config.yaml
model: "image autoencoder"
crop_scale_min: 0.5
encoder_norm_position: "sandwich"
decoder_block: "basic"
l1_shrink: 0.003
warmup_steps: 290
Rows from block 9 of the encoder of a small image autoencoder, named by matrix and row number. Rows with one number belong to one neuron. Each number is 128 + 24 x the weight over its row's rms, rounded and kept within 0 to 255. All counts start at 0. Numbers have three digits each. After the name is the row's rms in percent of the matrix's.
After each neuron's rows are labels from the 100 images, of 14976, where the neuron reaches its highest value: "strongest on" is what is common among them. Only what is clearly more common there than usual is listed. The data: photos with spoken descriptions (Open Images, Localized Narratives). In brackets: how many of the 100.
# fc1: MLP up (encoder.blocks.9.mlp.fc1.weight, 1280x320), inputs 0-159
# fc2: MLP down (encoder.blocks.9.mlp.fc2.weight, 320x1280, transposed), outputs 0-159

fc1.611 087:159073106125139119097121133089117105134156140114163160134132098159098143114127156154142099099128135127119104079149146163103149158119122168140160118172151160117107134152154106130101135128099162147090159117136177147127134189112108159129129195121101123175094122111097130132144120155066143126138171128126118160124136127086089137161125109139107113129158093124112106127114123109129113168156150079119130142128123118166131147129107141163170155124126168166170110147078153134110147147119062
fc2.611 098:128130128193119128154123128129128117128119134128128126098153136130094145112134128150107128128129132128135116128147155128115130121128114116097128124167159124176122140111127112144120119134128150124137127130128111106115128133128135168126119127128128120128152255131143122128141094133129139132127104139128121128144127128124150131149186129105112126128128128145132119143124168128150128123139110137128000121160121128136113128128128140123100128139123128128135140125128137128076108136128085
strongest on: text has "color" (34)

fc1.346 162:161142119122189101132122150110127129128062128133139126127158153124132157147130122088160176121128128141135087179101113113182128123127116121178089125127105127120139133157120126170112123136108110117115083146118124105124119097143083086105102124122127118113134126140098153108139206079146125135135160144121121142119113128133142160110148128127152137116144132127135168146142141180167186130135119131137129118119136119136137127128161158120150103061106109175063140107141157143156063150119163
fc2.346 097:128154138185093141128136121153130117139128128125128128123146144137126128127120116153113126113128128128129129093128129112128139120135118113124127128154146140211115128082131119144128144106143149111133114131127117128141131128131125133103125108105163133129144255133146110125142105145130153138109080174128130131133127128125152149145195130098128085126128126154126137128143129128146128128149113127129000128148101129144106131104130106116126109140110149128128128090123128128107127127122128
strongest on: text has "sky" (53); text has "grass" (25)

fc1.427 188:137073118125143141155145184129133134129099153155123159164169128132121134128128126128145120163125152130136129069136138138150141132094125139177106147131140148130129124170132129145114120123118140129107096114128129128120122131118114127156068137186131107123130110172054173141155158106137150117121181145110114155141103111146089169098122120107108095153125144115130121149148044160132142104087127140136128125062140128140117129127117132131135154131124125184137141095092117138154129157132134
fc2.427 113:122182109160078127130147101152124107128175121128128109072144128170136121131134134169134122118128123119127131128136127107123110128128128121117129137161149114218136123117128127113128138131129153125128106153130117124129128143130130151096128125129128129161128255128141095126128077151134122128121092127125123123130131165098146126154172139089133127140122128139128123122131148128133123140128110133112000125143127128129128122107133127123094123139136137114131128124138144116116133127098118
strongest on: text has "sky" (50)

fc1.432 130:145185119126097100126125098137113114157135144174144089114125139122094127080176116130107161135118104128131090152123105077145114144118126116129127155161125090140159082106132116134164115080153111112099114147069130092165087119160133140129112128114167122131138158117137102089099110146139090132108131138117100157129110158100144115147160140128142144128131111135134178127143163147120134132142118142138124100134086124135124119183118122099107147134120088126125142167144129147154132101108083
fc2.432 099:128146124181081117154130108140127125130143130108123126082152151140125146121129128158128128131128117134123128129128136124128120128145096124118128128192155134210124127107128128129128155104138155128132107130125126118125124128134118138127129129114156128151161255132152131132128098135131125131094076150122126138136126131093156150140184151059128118129136128141121128131129152128155121138128123130133000124155117146135109127127136126120084129121130128128120128110105129123096126129121125
strongest on: text has "black" (25)

fc1.670 103:127128110129133109163128104128128143128126133117127103099124129128110076129129129113092136146155097128133099130165116128105157110119220106144105127141138138156092146125090134151118131128165162103115119179138128119090120154104145127106168119127117107155089156130135149128212137151099131123130150138093128128162148127131142149065155111127127120128137123079124085097128125150079124128105127131155108059085145118127168128119146113143086162113121105152113091091125138126128102178138103
fc2.670 098:128128128181089128128128128128122104128135128109128124094152128132116129128114135174115125113131124138110128117128141135123126128122096111128128120176128128181128128117130128128130141125128128128160128127139113115128114131128110160126111123128128127128136255128130125128128086128144140130127085165128128130128121147128142150143208128073136116144129128129130130137120167120159128128128128128110000128151102128150105141128117128126128128128136128134135131087100128138104128128128128
strongest on: text has "black" (26)

fc1.331 180:127138147128147156200128149167137139128135100152125122137076132128112103179133129110139116132114103123110148170149139091139112117142180124075170165103134135131168094174120142135100147138135128120142087130126122133075128122153192120134122095127125164116132134145114108116181136148125161099133074124098133102127133126167104132109128141128145172131128133188128120128135122125106115096081099139128114137136099132117106129132136097137030108134128111099128166104177117126138123124098163
fc2.331 170:117162176141131159183125165142134129127097115157102106138124132122121109139131107121157121128108118128112128170128122110128123126153150126073179169154128128103171124165094130159117109128116108125128063136142106128092144105150154129144102103113125151092154156128127129139143128102137149121117062155093114082140138110156168146110181132164132133103127101147128145123128125110127122102095091128118022135148123124128125143110137114128021116136111105121123127082162142132119128125119135
strongest on: text has "color" (38); text has "red" (30)

fc1.506 111:114102128140115132171143106111151121107112156109136160131098094173143106147130166108151083125146145118130132125143131114131141059130101144092103134109150131178135119100161156114151133122124141057161124097102119157129138109087139086137123061173116160141110124135088110128170159135128132127103076159154127097120088130136076148092141154108115084149130127151141129163154127158130131116097136118149132125117154184129108134124149091142162151121161132147072171114124101091133129067126113
fc2.506 097:144129142186106126128117117148131128130128125129124128089129130128105152126128121154122123128125128128130128101128128128131121126120112138112136128179148128214108128121128126128128136130151147124145120138120118123115128140164131171121117128125151127136129255131156128146141114110128153128098099138098128153158109140115150130129171135113128128128128128128128128128128150128140117128128127146129000109160099126130128128119138118128121131128128119132124120118128128128110122129137128
strongest on: text has "table" (30)

fc1.27 130:128105117141122100080096122128124125127140137155106131145152168097130096062127110167159124119099151142121096113167126131073100186124143135126152146178152130100126122158134090123156104136124128163080118142131152125126113136153138219133118171108145130161142120089164111114057102128128137163161117126099141173130160110088137085158132129128097126129122106125110128101127134127118127118120122151095111138123111085147142128124077151120089125145113105124137103118125174130111146139137074
fc2.27 108:143149119145085128119127143128114124115153128128128128104174144136092130076139122164128110118128128143128125107133151153091139182115117129128142135159129137175117130129134106138128128128128117148126130131129130129111120131138129192135127149125142127133139255112171127148124097133126155128130128145119132145128129132100177134139206128106114119138133127112110128123125142136157127134148130141081000139160117107135138145128118140130128128128088129119142122079128138132068138151128097
strongest on: text has "sky" (50)

fc1.522 101:119195133182131128149128070114132128107100128109132124091140129127127114107144164140159111099130159093099135154155108126099082096124133130090120128099160135129140078132106128116099129141114116109127166117092091147125161128102127105091146072138114180120128130117159128123130128177128122117155115101157173105158127110129132088129164128124128136115151109178135149146121193099162086100129141149102116148101164167118137137110097127151130101122130142114068156159108134129122150134085168
fc2.522 098:127153128195108128128128128151128128125135117105128138088153134142100140128128128164128111107128128128113135115123143128128128128128128117108123128153128128185119121128128112125124134128128128124150126128134125119128128121160130167128109141117148121128140255143157121128135117128144128120128083141128128129149128141128140154128203152088134128119128128122128128134128134125139126133130115128117000128137113128152128133120116126137119119128121128128126128109105136117094108141112088
strongest on: text has "sky" (63); text has "trees" (58)

fc1.318 138:113104127132126120088121100114107137144128141132137140132134101141135126126129134129095103155128126125130120100130146171145135111138093114132036106130131146119033134094138127126145128138127168109119184110136148134185128142157076138098134126103156083128143128128120133128093128115126085132127162108169113160128144140102107157094107128108114115149127126109106086137125129134143131200170160118156113122146146150136159121144131139100183140112111172098161127188091121129149108140160143
fc2.318 133:141115104170095096108129127119107134122141147114147127111156128136121151115129138145087128118137137139128115062142142158122147107125073128160082111158141136196048142070149125124140131106137164115137173129123144128161127160126104156125128135103145108156121242146126133128123092131120127143117169145137134185128127123090123138128119126071120097127130129099107112132133154139162128160149146117133058111133123152140144129128117140129156144120118148134125128142082111128092120139146080
strongest on: text has "green" (27); text has "plants" (25)

fc1.489 184:112166115144118146144113150148154124126100095125114123122127176126123138162119128118172122114103128121127152171106122098159111123132182127104188151097112117122234110196142133113121128144126092135136061109118105101074134109105124074146126127138104152125129129148163105124174150128141124117141109108108136105141113119184147092173135128149125145129108126172157166117146134106130118102128086157129116151128111121135108129128118141133078091133141107144104116101170134123109146122104182
fc2.489 177:127162160130139166173128159150143127128109095127104119135128130110135118136128093124166128128108131128121137187126127105136097113157159128072176164131132127130214104146105131135125110128110099142135061128129096125099133112126141122147127123122128153112142169133142124132155145103128147124128040158101128103128132110149161127158202125162126146123113125156144142127128139124150129079117110139126023150132118126116099136115127113131075095149137099131116128083162156137127127127107138
strongest on: text has "color" (34); text has "red" (27)

fc1.504 095:106077134125164140134093146105127103121107137114112140093090151128112158149105152154097127121129174104121092102150152146166165128101201121144108160175128135115154152171103128128129168123152146121135118121128117129121127165172127167157121166137128119134156131122140149131132133127118123092109127083157183180133145075141131136119148094129120135117127134068097125122104110130149135128141076134112156093126128158104086113130092146129141097112130163104139102098130170153162127151133130
fc2.504 092:139132128184110128140118128128128128110128124130128128077132143154109131130141128181128128128120128128130129101126128144128128128128119119125132132167151128187128128127132128141126136128128131128132100128112118128128128135130113176128129128093163143128162255129147128128128101144148128133116100157128128129128128128091158130128178128102128114129128136128123128146128133136150117128150101128120000116155103141143128128119128120140111128128114138127128128127126128136116128145128090
strongest on: text has "wearing" (30)

fc1.582 132:132109137122114128095139128101128126164103183132133136129089125154132151136128128104054137140128128151126151122142138129151132069124091121177065081153133137157044176027137114131147128126134145105175193093122129125161126135105099125123128111122159073110158150147110128133117116130128115120114136106153142163126127130124133138114112128092144104128122173121121103128127128126131140173167147090138128120148156147102139136152143141129174133128119178128149165139065077120158125148129109
fc2.582 119:118118114145099095118122107116115127142128132116148125117130111152121133127141115131063135135139128132136121109140132137129175106128082134152079082180124129194086158053131103124134136118164141106142170128125132128163128149145086155120131128103154120139144228155128136133128116130129112147115151166128128179128128127107133128134143128071133089128137139099128128128115128148135128181172143128135000112141122131127129125136138128125132134117123144129128150134095127121132100142139084
strongest on: text has "grass" (29)

fc1.618 107:162108125150123110101134139097137085092113128130202117151125135096139148112164131123127137127120141112099093120162130149112147122133103135121121135129147168133068149166101128157089130101116153122113173135111121166132170167149126155089131081112127126124140129140072141109094140143139146135174118143059134158152105170093095145170132085124151127112172123147127165127146132116064130140093163134127120154129145119139135141112127123163122135135116121092174159141122127126161132140127123
fc2.618 099:128148121151079128161128128128129123116124129138124128089143143150113128128116134162129141128128128138131136104136136117132120128128103128096126145173149128190117115114130128141128141128128128128135106126133103128131111128130129176125132128101154128138160255135128128128138110129128128128122085145110128130129121159093160130161186128060128128128147119141128128128128165128129109133128105128115000128131106128128128151124128115128096128133128130126128128097128134139100129139134122
strongest on: text has "black" (25)

fc1.191 166:112120076154089136122144086130112118131146172079134143096120122156114137133092173141080147112139120106103144083158150155115146128098107105170075085130107126170078151070170091114150146130142172126129183123117128116151116159113123128096141161140151093187120165131128128110122096135120107131101178109175135114115125148148093120131130159080132130142139154094139103139122151119127106133154150103119113124143145172118120135127115127126208123123174145127104163180097102127128103118108122
fc2.191 131:120123099170109114101128098116107109122157156086148145062138105161122148128122156146103128125128139128128142085141155140128119120123090124163088102148127128204099149069147113112154156124130143115143163112114120125150103151143103138097131139131136120169124238128132130131127093156122104129121146111145133183135121168095129134132151134052119130147166147108126123134128137133141117161172132125123050115155134144128123132128120128126183144125149154134132140128093152126114104139128097
strongest on: text has "grass" (29); text has "plants" (26)