{"encoder_arch": "pvt", "model": "image autoencoder", "dataset": "photos with spoken descriptions (Open Images, Localized Narratives)", "train_examples": 203450, "image_size": 32, "crop_scale_min": 0.5, "horizontal_flip": true, "bottleneck": "plain", "downsampling_factor": 8, "encoder_norm": "layernorm", "encoder_norm_position": "sandwich", "encoder_activation": "star_relu", "encoder_mlp_ratio": 4, "encoder_head_dim": 32, "encoder_fused_qkv": false, "encoder_qk_norm": false, "encoder_parallel_block": false, "encoder_inner_norm": false, "encoder_kv_group_size": 2, "encoder_patch_size": [2, 2], "encoder_depths": [3, 6, 6], "encoder_widths": [80, 160, 320], "loss": "l1", "latent_channels": 16, "decoder_norm": "batchnorm", "decoder_activation": "silu", "decoder_widths": [48, 96, 192, 192], "decoder_blocks_per_level": 2, "decoder_block": "basic", "decoder_attention": false, "decoder_upsampling": "transposed_conv", "init": "torch_default", "residual_init": "scaled_by_depth", "optimizer": "adamw", "lr": 0.00088, "beta1": 0.9, "beta2": 0.95, "eps": 1e-08, "l1_shrink": 0.003, "steps": 9800, "batch_size": 128, "epochs": 6.2, "lr_schedule": "poly", "final_lr_fraction": 0.1, "warmup_steps": 290, "weight_decay": 0.1}
Rows from block 13 of the encoder of a small image autoencoder, named by matrix and row number. Rows with one number belong to one neuron. Each number is 200 + 20 x the weight over its row's rms, rounded and kept within 0 to 999. All counts start at 0. After the name is the row's rms in percent of the matrix's.
Before each neuron's rows are labels from the 100 images, of 14976, where the neuron reaches its highest value: "strongest on" is what is common among them. Only what is clearly more common there than usual is listed. The data: photos with spoken descriptions (Open Images, Localized Narratives). In brackets: how many of the 100.
# fc1: MLP up (encoder.blocks.13.mlp.fc1.weight, 1280x320), inputs 0-159
# fc2: MLP down (encoder.blocks.13.mlp.fc2.weight, 320x1280, transposed), outputs 0-159

strongest on: text has "black" (29)
fc1.166,128,181,200,210,200,188,216,198,187,193,194,214,200,181,237,195,226,181,205,174,185,166,210,177,176,214,190,205,202,198,219,186,208,225,179,194,207,199,242,240,214,156,200,207,177,208,197,189,182,218,245,205,215,209,183,202,204,196,230,208,202,187,234,251,245,197,183,218,194,204,188,211,175,198,229,219,249,210,202,209,213,199,186,179,187,190,215,224,202,240,221,218,190,251,195,219,203,201,167,166,160,209,210,196,206,166,224,194,200,150,203,205,197,168,213,220,209,152,180,201,191,180,176,197,192,189,158,204,199,203,196,246,167,166,181,232,202,197,232,233,189,221,240,223,191,232,214,206,221,247,200,177,192,208,209,195,200,200,230,205,185
fc2.166,096,214,200,207,144,251,201,211,207,199,200,200,200,202,128,200,183,202,185,228,211,200,201,197,235,200,200,201,205,200,198,207,200,200,211,200,194,228,200,200,207,200,233,189,200,200,211,200,190,203,167,194,200,200,220,212,185,194,200,199,200,207,209,200,201,189,203,172,199,184,229,180,201,204,201,205,200,200,207,198,200,179,200,163,200,195,190,202,199,200,200,197,200,201,200,200,207,200,259,200,167,200,186,200,191,210,199,260,200,152,183,198,197,181,188,213,200,227,200,199,200,205,200,201,221,199,200,191,200,200,200,200,199,210,200,202,200,197,223,200,221,193,200,200,217,205,160,200,211,212,190,200,204,200,208,200,191,200,216,204,200

strongest on: text has "color" (36); text has "red" (26)
fc1.203,148,211,195,207,210,216,168,185,204,184,185,184,200,203,199,235,192,233,226,200,223,169,194,225,211,190,199,192,199,201,214,193,236,199,201,209,202,172,206,208,230,178,201,224,174,167,201,265,157,154,200,199,210,208,167,213,186,201,204,212,207,200,184,195,196,196,170,254,200,224,210,227,226,183,225,200,202,218,170,210,206,211,217,156,222,197,188,203,181,220,201,197,185,203,172,211,206,203,216,203,224,189,219,178,200,224,165,200,246,179,170,209,201,200,192,205,207,221,174,179,172,208,198,203,217,201,203,232,179,259,172,189,204,177,183,201,202,235,214,190,186,198,200,204,239,225,199,188,245,224,202,206,198,156,178,209,204,207,229,205,197
fc2.203,125,203,206,240,170,241,211,224,200,225,219,201,198,200,147,179,217,194,163,242,198,214,178,200,200,219,202,179,194,204,195,201,181,200,189,196,199,257,200,192,181,214,204,196,227,244,221,182,212,231,187,173,189,170,251,190,217,183,209,207,204,196,210,183,186,202,200,162,207,200,210,200,186,203,172,202,221,184,223,170,194,180,183,205,158,207,174,200,200,197,199,201,203,178,201,212,199,199,192,203,154,197,171,201,215,187,213,252,199,196,192,196,223,199,212,174,200,198,205,201,227,204,213,198,200,187,211,144,169,184,202,201,199,204,180,187,188,191,200,201,200,203,200,200,167,198,186,201,185,204,199,188,176,220,196,201,200,200,194,187,210

strongest on: text has "black" (27)
fc1.660,154,226,147,217,198,223,187,162,200,233,189,194,196,199,166,210,186,225,209,225,185,210,185,212,233,217,216,170,194,179,191,199,191,204,209,179,195,213,203,166,193,192,238,217,200,212,205,206,233,196,192,187,198,187,204,185,248,180,206,203,203,227,196,176,205,191,196,177,207,201,200,205,195,208,184,194,202,209,260,188,225,163,201,226,192,219,163,138,196,191,174,175,201,198,203,195,208,196,180,190,198,201,205,208,200,188,188,207,187,234,221,187,209,231,233,163,221,211,227,190,224,208,214,199,205,198,212,159,211,200,198,166,202,232,226,174,218,192,205,197,210,181,185,170,198,197,177,195,208,142,230,194,217,250,186,205,199,205,170,209,188
fc2.660,105,221,204,205,155,233,225,203,213,197,224,203,167,200,153,180,187,201,198,200,185,201,208,202,272,202,200,206,231,199,201,206,216,200,194,182,204,256,201,199,201,198,227,199,204,219,217,184,214,222,154,169,201,198,246,200,199,203,202,194,210,198,196,173,201,209,198,188,188,197,226,190,200,202,203,199,183,201,207,200,214,189,177,191,181,176,200,191,198,182,197,161,201,207,199,209,197,195,226,200,187,215,186,200,200,210,186,244,200,190,197,180,193,183,200,197,194,200,202,190,200,198,196,199,199,175,200,152,179,202,192,184,166,226,189,197,194,187,212,202,200,185,197,202,199,201,200,208,197,201,196,200,192,200,201,204,200,208,200,190,197

strongest on: text has "sky" (69)
fc1.521,106,174,228,181,212,223,217,163,210,165,205,204,190,198,177,181,214,233,200,181,195,186,211,190,188,183,180,209,189,197,242,204,231,205,195,199,188,216,179,233,206,238,199,186,200,206,201,203,183,185,185,221,208,230,206,205,178,181,201,155,195,189,210,231,217,183,222,229,193,176,200,211,211,205,199,165,169,173,201,216,200,161,185,198,194,224,199,232,212,207,201,201,222,203,206,164,208,189,199,202,188,201,226,199,202,161,205,202,162,176,182,170,216,190,187,200,200,191,212,236,223,196,181,203,186,193,180,216,233,203,212,234,197,200,174,214,222,181,221,208,170,235,199,185,198,193,201,213,215,275,180,203,239,167,219,183,184,193,235,190,200
fc2.521,099,204,200,220,157,268,200,192,200,212,196,200,212,221,149,182,160,211,200,200,219,206,183,205,257,198,200,191,232,190,185,211,200,200,200,200,200,232,200,200,212,196,210,225,200,211,212,198,186,201,180,189,200,184,248,200,192,200,190,200,205,200,200,165,199,198,193,189,200,200,231,190,200,205,200,200,195,209,200,187,200,177,200,162,200,194,196,200,200,187,200,189,210,200,200,200,200,195,251,200,169,200,200,200,200,205,196,258,200,184,165,196,200,205,200,198,200,200,201,200,200,218,200,204,200,189,200,174,200,208,200,199,172,214,188,195,205,201,234,191,217,186,201,196,221,212,183,186,200,205,187,198,200,206,197,200,196,200,228,200,198

strongest on: text has "red" (32)
fc1.634,159,178,222,179,200,200,221,234,182,207,200,207,196,178,200,158,201,171,197,211,197,207,209,199,173,208,185,187,191,202,217,192,200,220,196,191,225,223,197,216,178,225,194,167,201,245,180,165,268,206,179,198,169,194,241,201,193,207,209,189,190,196,194,202,188,204,199,162,183,190,209,193,176,228,202,218,182,148,211,212,194,235,186,184,171,198,202,217,208,203,204,216,217,207,198,201,188,197,192,210,203,199,197,198,200,195,218,178,181,228,193,201,210,205,244,207,176,199,238,206,202,197,211,184,177,215,200,200,199,170,196,211,180,207,212,185,200,177,169,211,188,214,222,223,163,161,217,226,168,196,204,194,174,215,205,170,198,196,205,204,200
fc2.634,146,201,203,237,172,271,219,212,191,215,219,221,211,207,126,174,200,193,194,246,184,214,182,216,219,215,198,193,193,218,200,200,203,206,200,200,206,242,191,200,189,214,197,195,224,212,204,182,233,199,153,193,189,156,295,205,202,176,205,193,203,188,204,201,179,199,200,163,177,199,199,195,195,207,175,200,185,166,220,197,199,202,193,199,181,197,134,200,196,198,205,200,233,174,200,200,192,201,188,207,189,197,200,197,213,182,223,220,200,200,197,188,233,196,215,184,179,197,216,219,231,199,202,198,186,203,208,175,190,180,205,202,218,242,188,200,189,183,197,203,192,203,186,200,191,177,194,216,172,223,189,207,187,209,189,195,218,199,200,201,239

strongest on: text has "dark" (25)
fc1.271,089,164,186,200,201,186,227,202,181,199,192,207,221,191,207,200,230,196,199,200,217,188,181,227,190,234,160,207,210,205,213,200,241,221,200,179,233,177,200,235,218,215,191,199,224,215,201,187,217,217,190,208,191,205,194,199,172,219,226,172,185,185,211,231,223,193,206,218,177,200,193,206,172,201,185,177,201,201,200,222,207,205,198,186,177,222,222,180,183,232,240,208,172,221,200,242,206,219,189,178,230,204,182,172,200,183,235,200,199,198,200,199,200,197,190,191,204,190,186,160,212,164,182,203,200,198,188,237,204,231,192,174,201,243,201,225,215,213,227,200,160,216,199,192,205,151,207,200,225,210,182,208,205,177,218,169,200,203,198,224,227
fc2.271,091,184,188,208,179,236,214,194,200,209,179,208,210,200,174,148,187,234,200,201,185,177,173,228,237,235,196,200,200,199,200,200,208,200,176,178,204,240,215,200,201,205,228,185,250,212,227,184,200,199,158,158,209,197,228,213,176,192,229,180,198,177,218,207,200,180,200,192,190,207,230,205,186,220,200,189,197,200,215,200,206,198,171,152,168,174,171,200,182,200,224,189,215,167,166,228,199,199,250,200,200,200,176,178,235,197,205,231,192,191,186,171,200,198,200,196,199,182,187,200,206,200,169,191,197,196,200,206,204,207,196,200,200,255,197,213,201,194,214,200,194,209,209,212,230,172,199,200,196,229,200,212,219,201,168,194,209,208,229,218,214

strongest on: text has "black" (26)
fc1.105,087,247,208,185,167,201,184,197,207,242,201,187,200,205,201,204,210,202,166,225,215,194,224,205,244,199,236,206,206,162,202,199,194,199,231,206,186,217,176,198,189,219,219,198,190,221,174,212,194,192,183,205,196,219,221,204,211,209,188,207,220,203,203,200,171,212,185,190,202,196,210,198,203,199,188,230,198,185,195,190,221,186,204,223,189,204,199,206,202,202,177,201,216,200,203,198,240,173,207,225,197,173,228,201,205,207,150,219,214,222,199,192,239,243,198,201,206,201,203,209,194,243,218,192,211,216,214,199,201,203,218,229,200,165,210,172,167,222,192,182,221,206,175,196,226,231,194,209,196,192,234,224,210,195,198,182,193,184,152,199,214
fc2.105,094,206,200,200,176,253,201,200,221,200,200,200,200,200,154,169,154,222,200,218,200,201,190,213,261,212,200,200,239,200,200,218,208,194,196,213,200,221,200,200,195,195,203,217,200,200,217,193,200,200,166,187,200,180,217,203,200,199,200,200,200,206,200,196,200,198,196,181,200,200,219,200,200,196,200,205,200,202,208,180,200,175,200,160,188,200,168,200,203,195,187,177,207,200,193,220,217,207,243,200,177,200,200,200,200,199,180,238,196,167,168,193,200,200,209,200,200,200,200,180,209,222,185,202,206,200,200,161,200,194,200,197,200,218,200,200,200,200,215,200,213,200,200,202,200,200,158,194,200,200,194,199,200,200,189,213,194,193,202,201,200

strongest on: text has "sky" (69); text has "trees" (58); text has "grass" (30)
fc1.157,104,246,182,199,149,232,174,206,214,256,213,218,270,203,199,198,226,179,161,259,226,180,191,185,167,192,204,203,173,198,198,214,179,213,208,186,178,214,212,196,193,217,184,198,209,234,197,197,245,230,200,199,193,207,204,192,214,191,207,236,236,206,171,200,152,201,193,210,225,183,248,188,204,179,200,235,212,199,211,166,190,156,200,214,207,203,173,189,229,177,180,198,197,189,222,216,236,202,193,189,154,189,208,170,198,159,198,195,198,199,188,198,218,188,189,209,190,204,209,204,204,205,219,204,213,206,236,160,186,192,215,222,183,234,196,180,195,230,191,214,202,160,189,197,196,203,210,174,190,173,192,208,183,183,191,204,198,164,157,195,199
fc2.157,102,213,200,222,168,272,200,198,221,200,212,209,200,218,138,200,155,200,195,205,216,202,200,200,262,210,213,202,231,200,203,204,200,200,207,210,200,239,200,200,208,200,224,213,211,200,217,200,200,200,180,194,200,197,227,200,200,201,200,205,212,210,200,194,192,194,207,173,200,183,232,200,200,197,200,200,185,197,208,200,207,197,200,184,200,170,181,191,181,188,199,175,204,200,200,208,201,186,225,196,168,200,200,221,192,200,165,254,200,160,169,178,200,200,189,200,182,217,192,200,219,208,193,200,200,200,200,187,200,200,203,199,185,207,202,200,200,202,228,190,203,203,198,200,200,200,164,200,195,200,188,198,200,192,200,212,200,206,219,207,213

strongest on: text has "black" (31)
fc1.517,131,187,220,188,207,180,164,177,172,184,187,203,199,171,210,188,179,196,201,177,185,171,185,201,153,202,179,189,203,198,181,182,235,180,177,173,235,215,205,217,208,179,202,204,205,186,190,163,222,171,224,219,213,211,191,212,200,198,204,178,164,165,219,203,239,200,199,200,224,220,192,213,186,233,235,176,194,207,198,225,201,179,180,211,202,164,205,169,203,203,204,192,177,244,197,205,195,203,184,221,202,218,190,194,206,195,221,207,150,171,227,210,184,190,199,182,180,188,200,213,192,156,159,257,192,215,163,215,220,228,189,177,180,207,243,222,212,198,207,231,185,217,214,212,222,184,235,227,192,208,174,195,231,179,193,197,177,233,196,178,209
fc2.517,101,230,200,197,175,245,209,198,218,199,220,206,200,211,153,189,187,213,183,227,200,202,194,229,245,200,200,188,207,199,207,224,199,197,208,200,200,236,186,190,202,202,232,209,202,200,203,207,200,199,149,170,197,200,238,200,197,194,201,198,205,211,200,194,209,179,201,200,189,188,247,198,206,200,200,200,194,189,194,200,213,195,193,187,201,195,165,187,201,200,189,182,204,200,197,198,203,199,254,194,184,191,200,207,202,200,190,222,195,191,167,195,206,205,203,200,198,200,200,203,216,201,202,200,200,200,220,192,207,200,200,200,199,200,200,200,200,212,218,200,233,206,201,184,200,196,195,200,189,220,186,178,207,200,200,200,191,195,221,197,223

strongest on: text has "white" (29); text has "black" (26)
fc1.588,099,201,208,204,200,178,185,175,211,191,200,181,205,200,201,178,200,214,151,228,221,210,198,224,188,189,216,175,161,221,210,192,245,189,248,228,200,226,180,189,178,202,222,191,217,197,193,209,196,176,216,192,174,178,185,193,201,183,175,215,183,157,203,171,202,202,184,202,200,215,229,183,247,184,193,188,166,178,202,188,170,179,189,201,200,231,223,175,229,196,179,202,198,203,235,191,233,210,201,222,199,190,199,209,211,203,199,199,183,238,195,198,180,212,172,177,165,175,206,238,199,185,210,203,199,213,202,192,224,207,206,200,223,203,198,201,180,201,218,199,225,253,208,206,165,200,214,180,182,199,168,175,199,210,200,208,198,178,141,211,226
fc2.588,092,215,200,200,163,271,200,191,221,202,200,204,192,199,148,198,191,200,200,202,203,200,200,200,271,195,214,200,244,197,188,228,197,199,200,200,200,256,203,205,200,200,231,201,208,219,219,200,200,210,148,160,193,173,214,200,196,197,200,200,200,202,191,193,200,194,200,197,200,200,227,203,182,200,194,209,200,200,209,200,198,181,200,186,182,190,189,188,191,200,200,186,200,178,186,217,212,205,248,199,191,200,200,213,200,209,188,247,200,183,159,192,200,205,200,200,200,200,202,185,216,215,200,200,214,197,207,163,200,200,200,197,197,201,183,204,200,200,214,200,229,193,200,181,201,200,185,206,200,223,200,188,204,196,200,200,200,194,221,209,214

strongest on: text has "red" (25)
fc1.86,107,201,238,210,229,217,213,199,214,189,204,224,198,199,172,163,204,200,202,199,188,206,217,212,209,201,182,160,196,227,198,226,209,229,217,217,227,224,175,200,174,260,194,189,189,205,198,200,220,188,203,191,199,183,209,191,188,196,184,193,189,204,209,214,219,206,215,171,165,201,189,204,216,186,198,198,167,139,179,227,185,247,214,198,202,206,192,205,200,173,226,228,217,201,209,196,199,212,173,200,218,195,180,186,201,185,217,204,215,206,180,199,216,204,222,221,209,200,244,205,224,199,203,189,165,214,215,159,181,166,203,201,202,200,203,177,207,157,200,198,198,213,201,199,170,123,216,184,211,192,204,231,186,201,205,181,201,203,205,199,220
fc2.86,093,225,200,204,164,258,204,208,200,200,201,200,192,202,150,189,172,213,187,206,186,200,200,235,243,201,200,200,223,200,200,211,207,193,200,200,200,253,193,200,207,217,207,186,205,200,206,186,183,206,147,191,200,184,253,200,178,187,189,204,209,199,200,195,200,200,200,179,200,181,244,182,200,200,200,200,169,172,207,200,200,189,188,195,200,200,156,199,200,200,196,183,201,173,200,200,200,200,232,215,198,180,198,200,200,209,187,233,201,181,191,195,192,200,202,190,194,212,198,187,209,202,200,193,194,179,212,197,200,200,200,200,195,214,201,201,200,208,214,191,200,200,183,200,212,180,189,200,182,200,170,201,195,200,199,204,200,200,220,213,203

strongest on: text has "color" (33)
fc1.309,114,199,190,186,190,207,236,202,213,194,199,250,200,208,188,187,161,220,188,205,152,183,210,203,219,231,188,205,207,164,236,206,197,201,193,171,227,206,207,196,209,202,239,197,223,175,207,211,196,196,176,199,206,214,160,228,165,200,234,196,156,241,222,183,219,164,205,226,197,230,192,193,197,211,200,187,208,180,195,201,190,189,214,164,171,166,174,198,175,228,208,220,219,206,167,205,187,217,212,207,198,182,207,192,188,198,202,205,255,193,168,196,219,194,179,181,179,199,197,216,156,218,199,177,183,175,201,209,175,204,199,198,220,228,202,220,209,199,200,229,197,231,155,217,210,194,206,239,188,207,207,216,199,204,194,194,212,193,215,237,235
fc2.309,095,221,200,206,145,260,197,194,215,205,200,198,200,204,161,176,183,202,192,217,202,227,198,211,242,187,200,189,243,200,200,221,175,199,203,214,172,221,199,185,200,187,215,236,205,199,205,192,201,225,175,162,200,182,240,215,217,202,199,205,200,214,189,169,197,195,174,185,202,198,220,200,201,195,180,196,200,210,204,168,228,200,200,195,200,167,171,191,200,200,200,193,200,189,200,209,200,200,217,195,169,197,209,200,202,205,191,229,203,200,200,181,200,209,189,197,206,200,200,186,200,212,200,200,209,192,209,193,194,199,199,193,200,202,200,199,196,203,205,178,207,197,193,180,222,200,197,189,199,200,201,192,177,207,199,223,190,200,208,200,200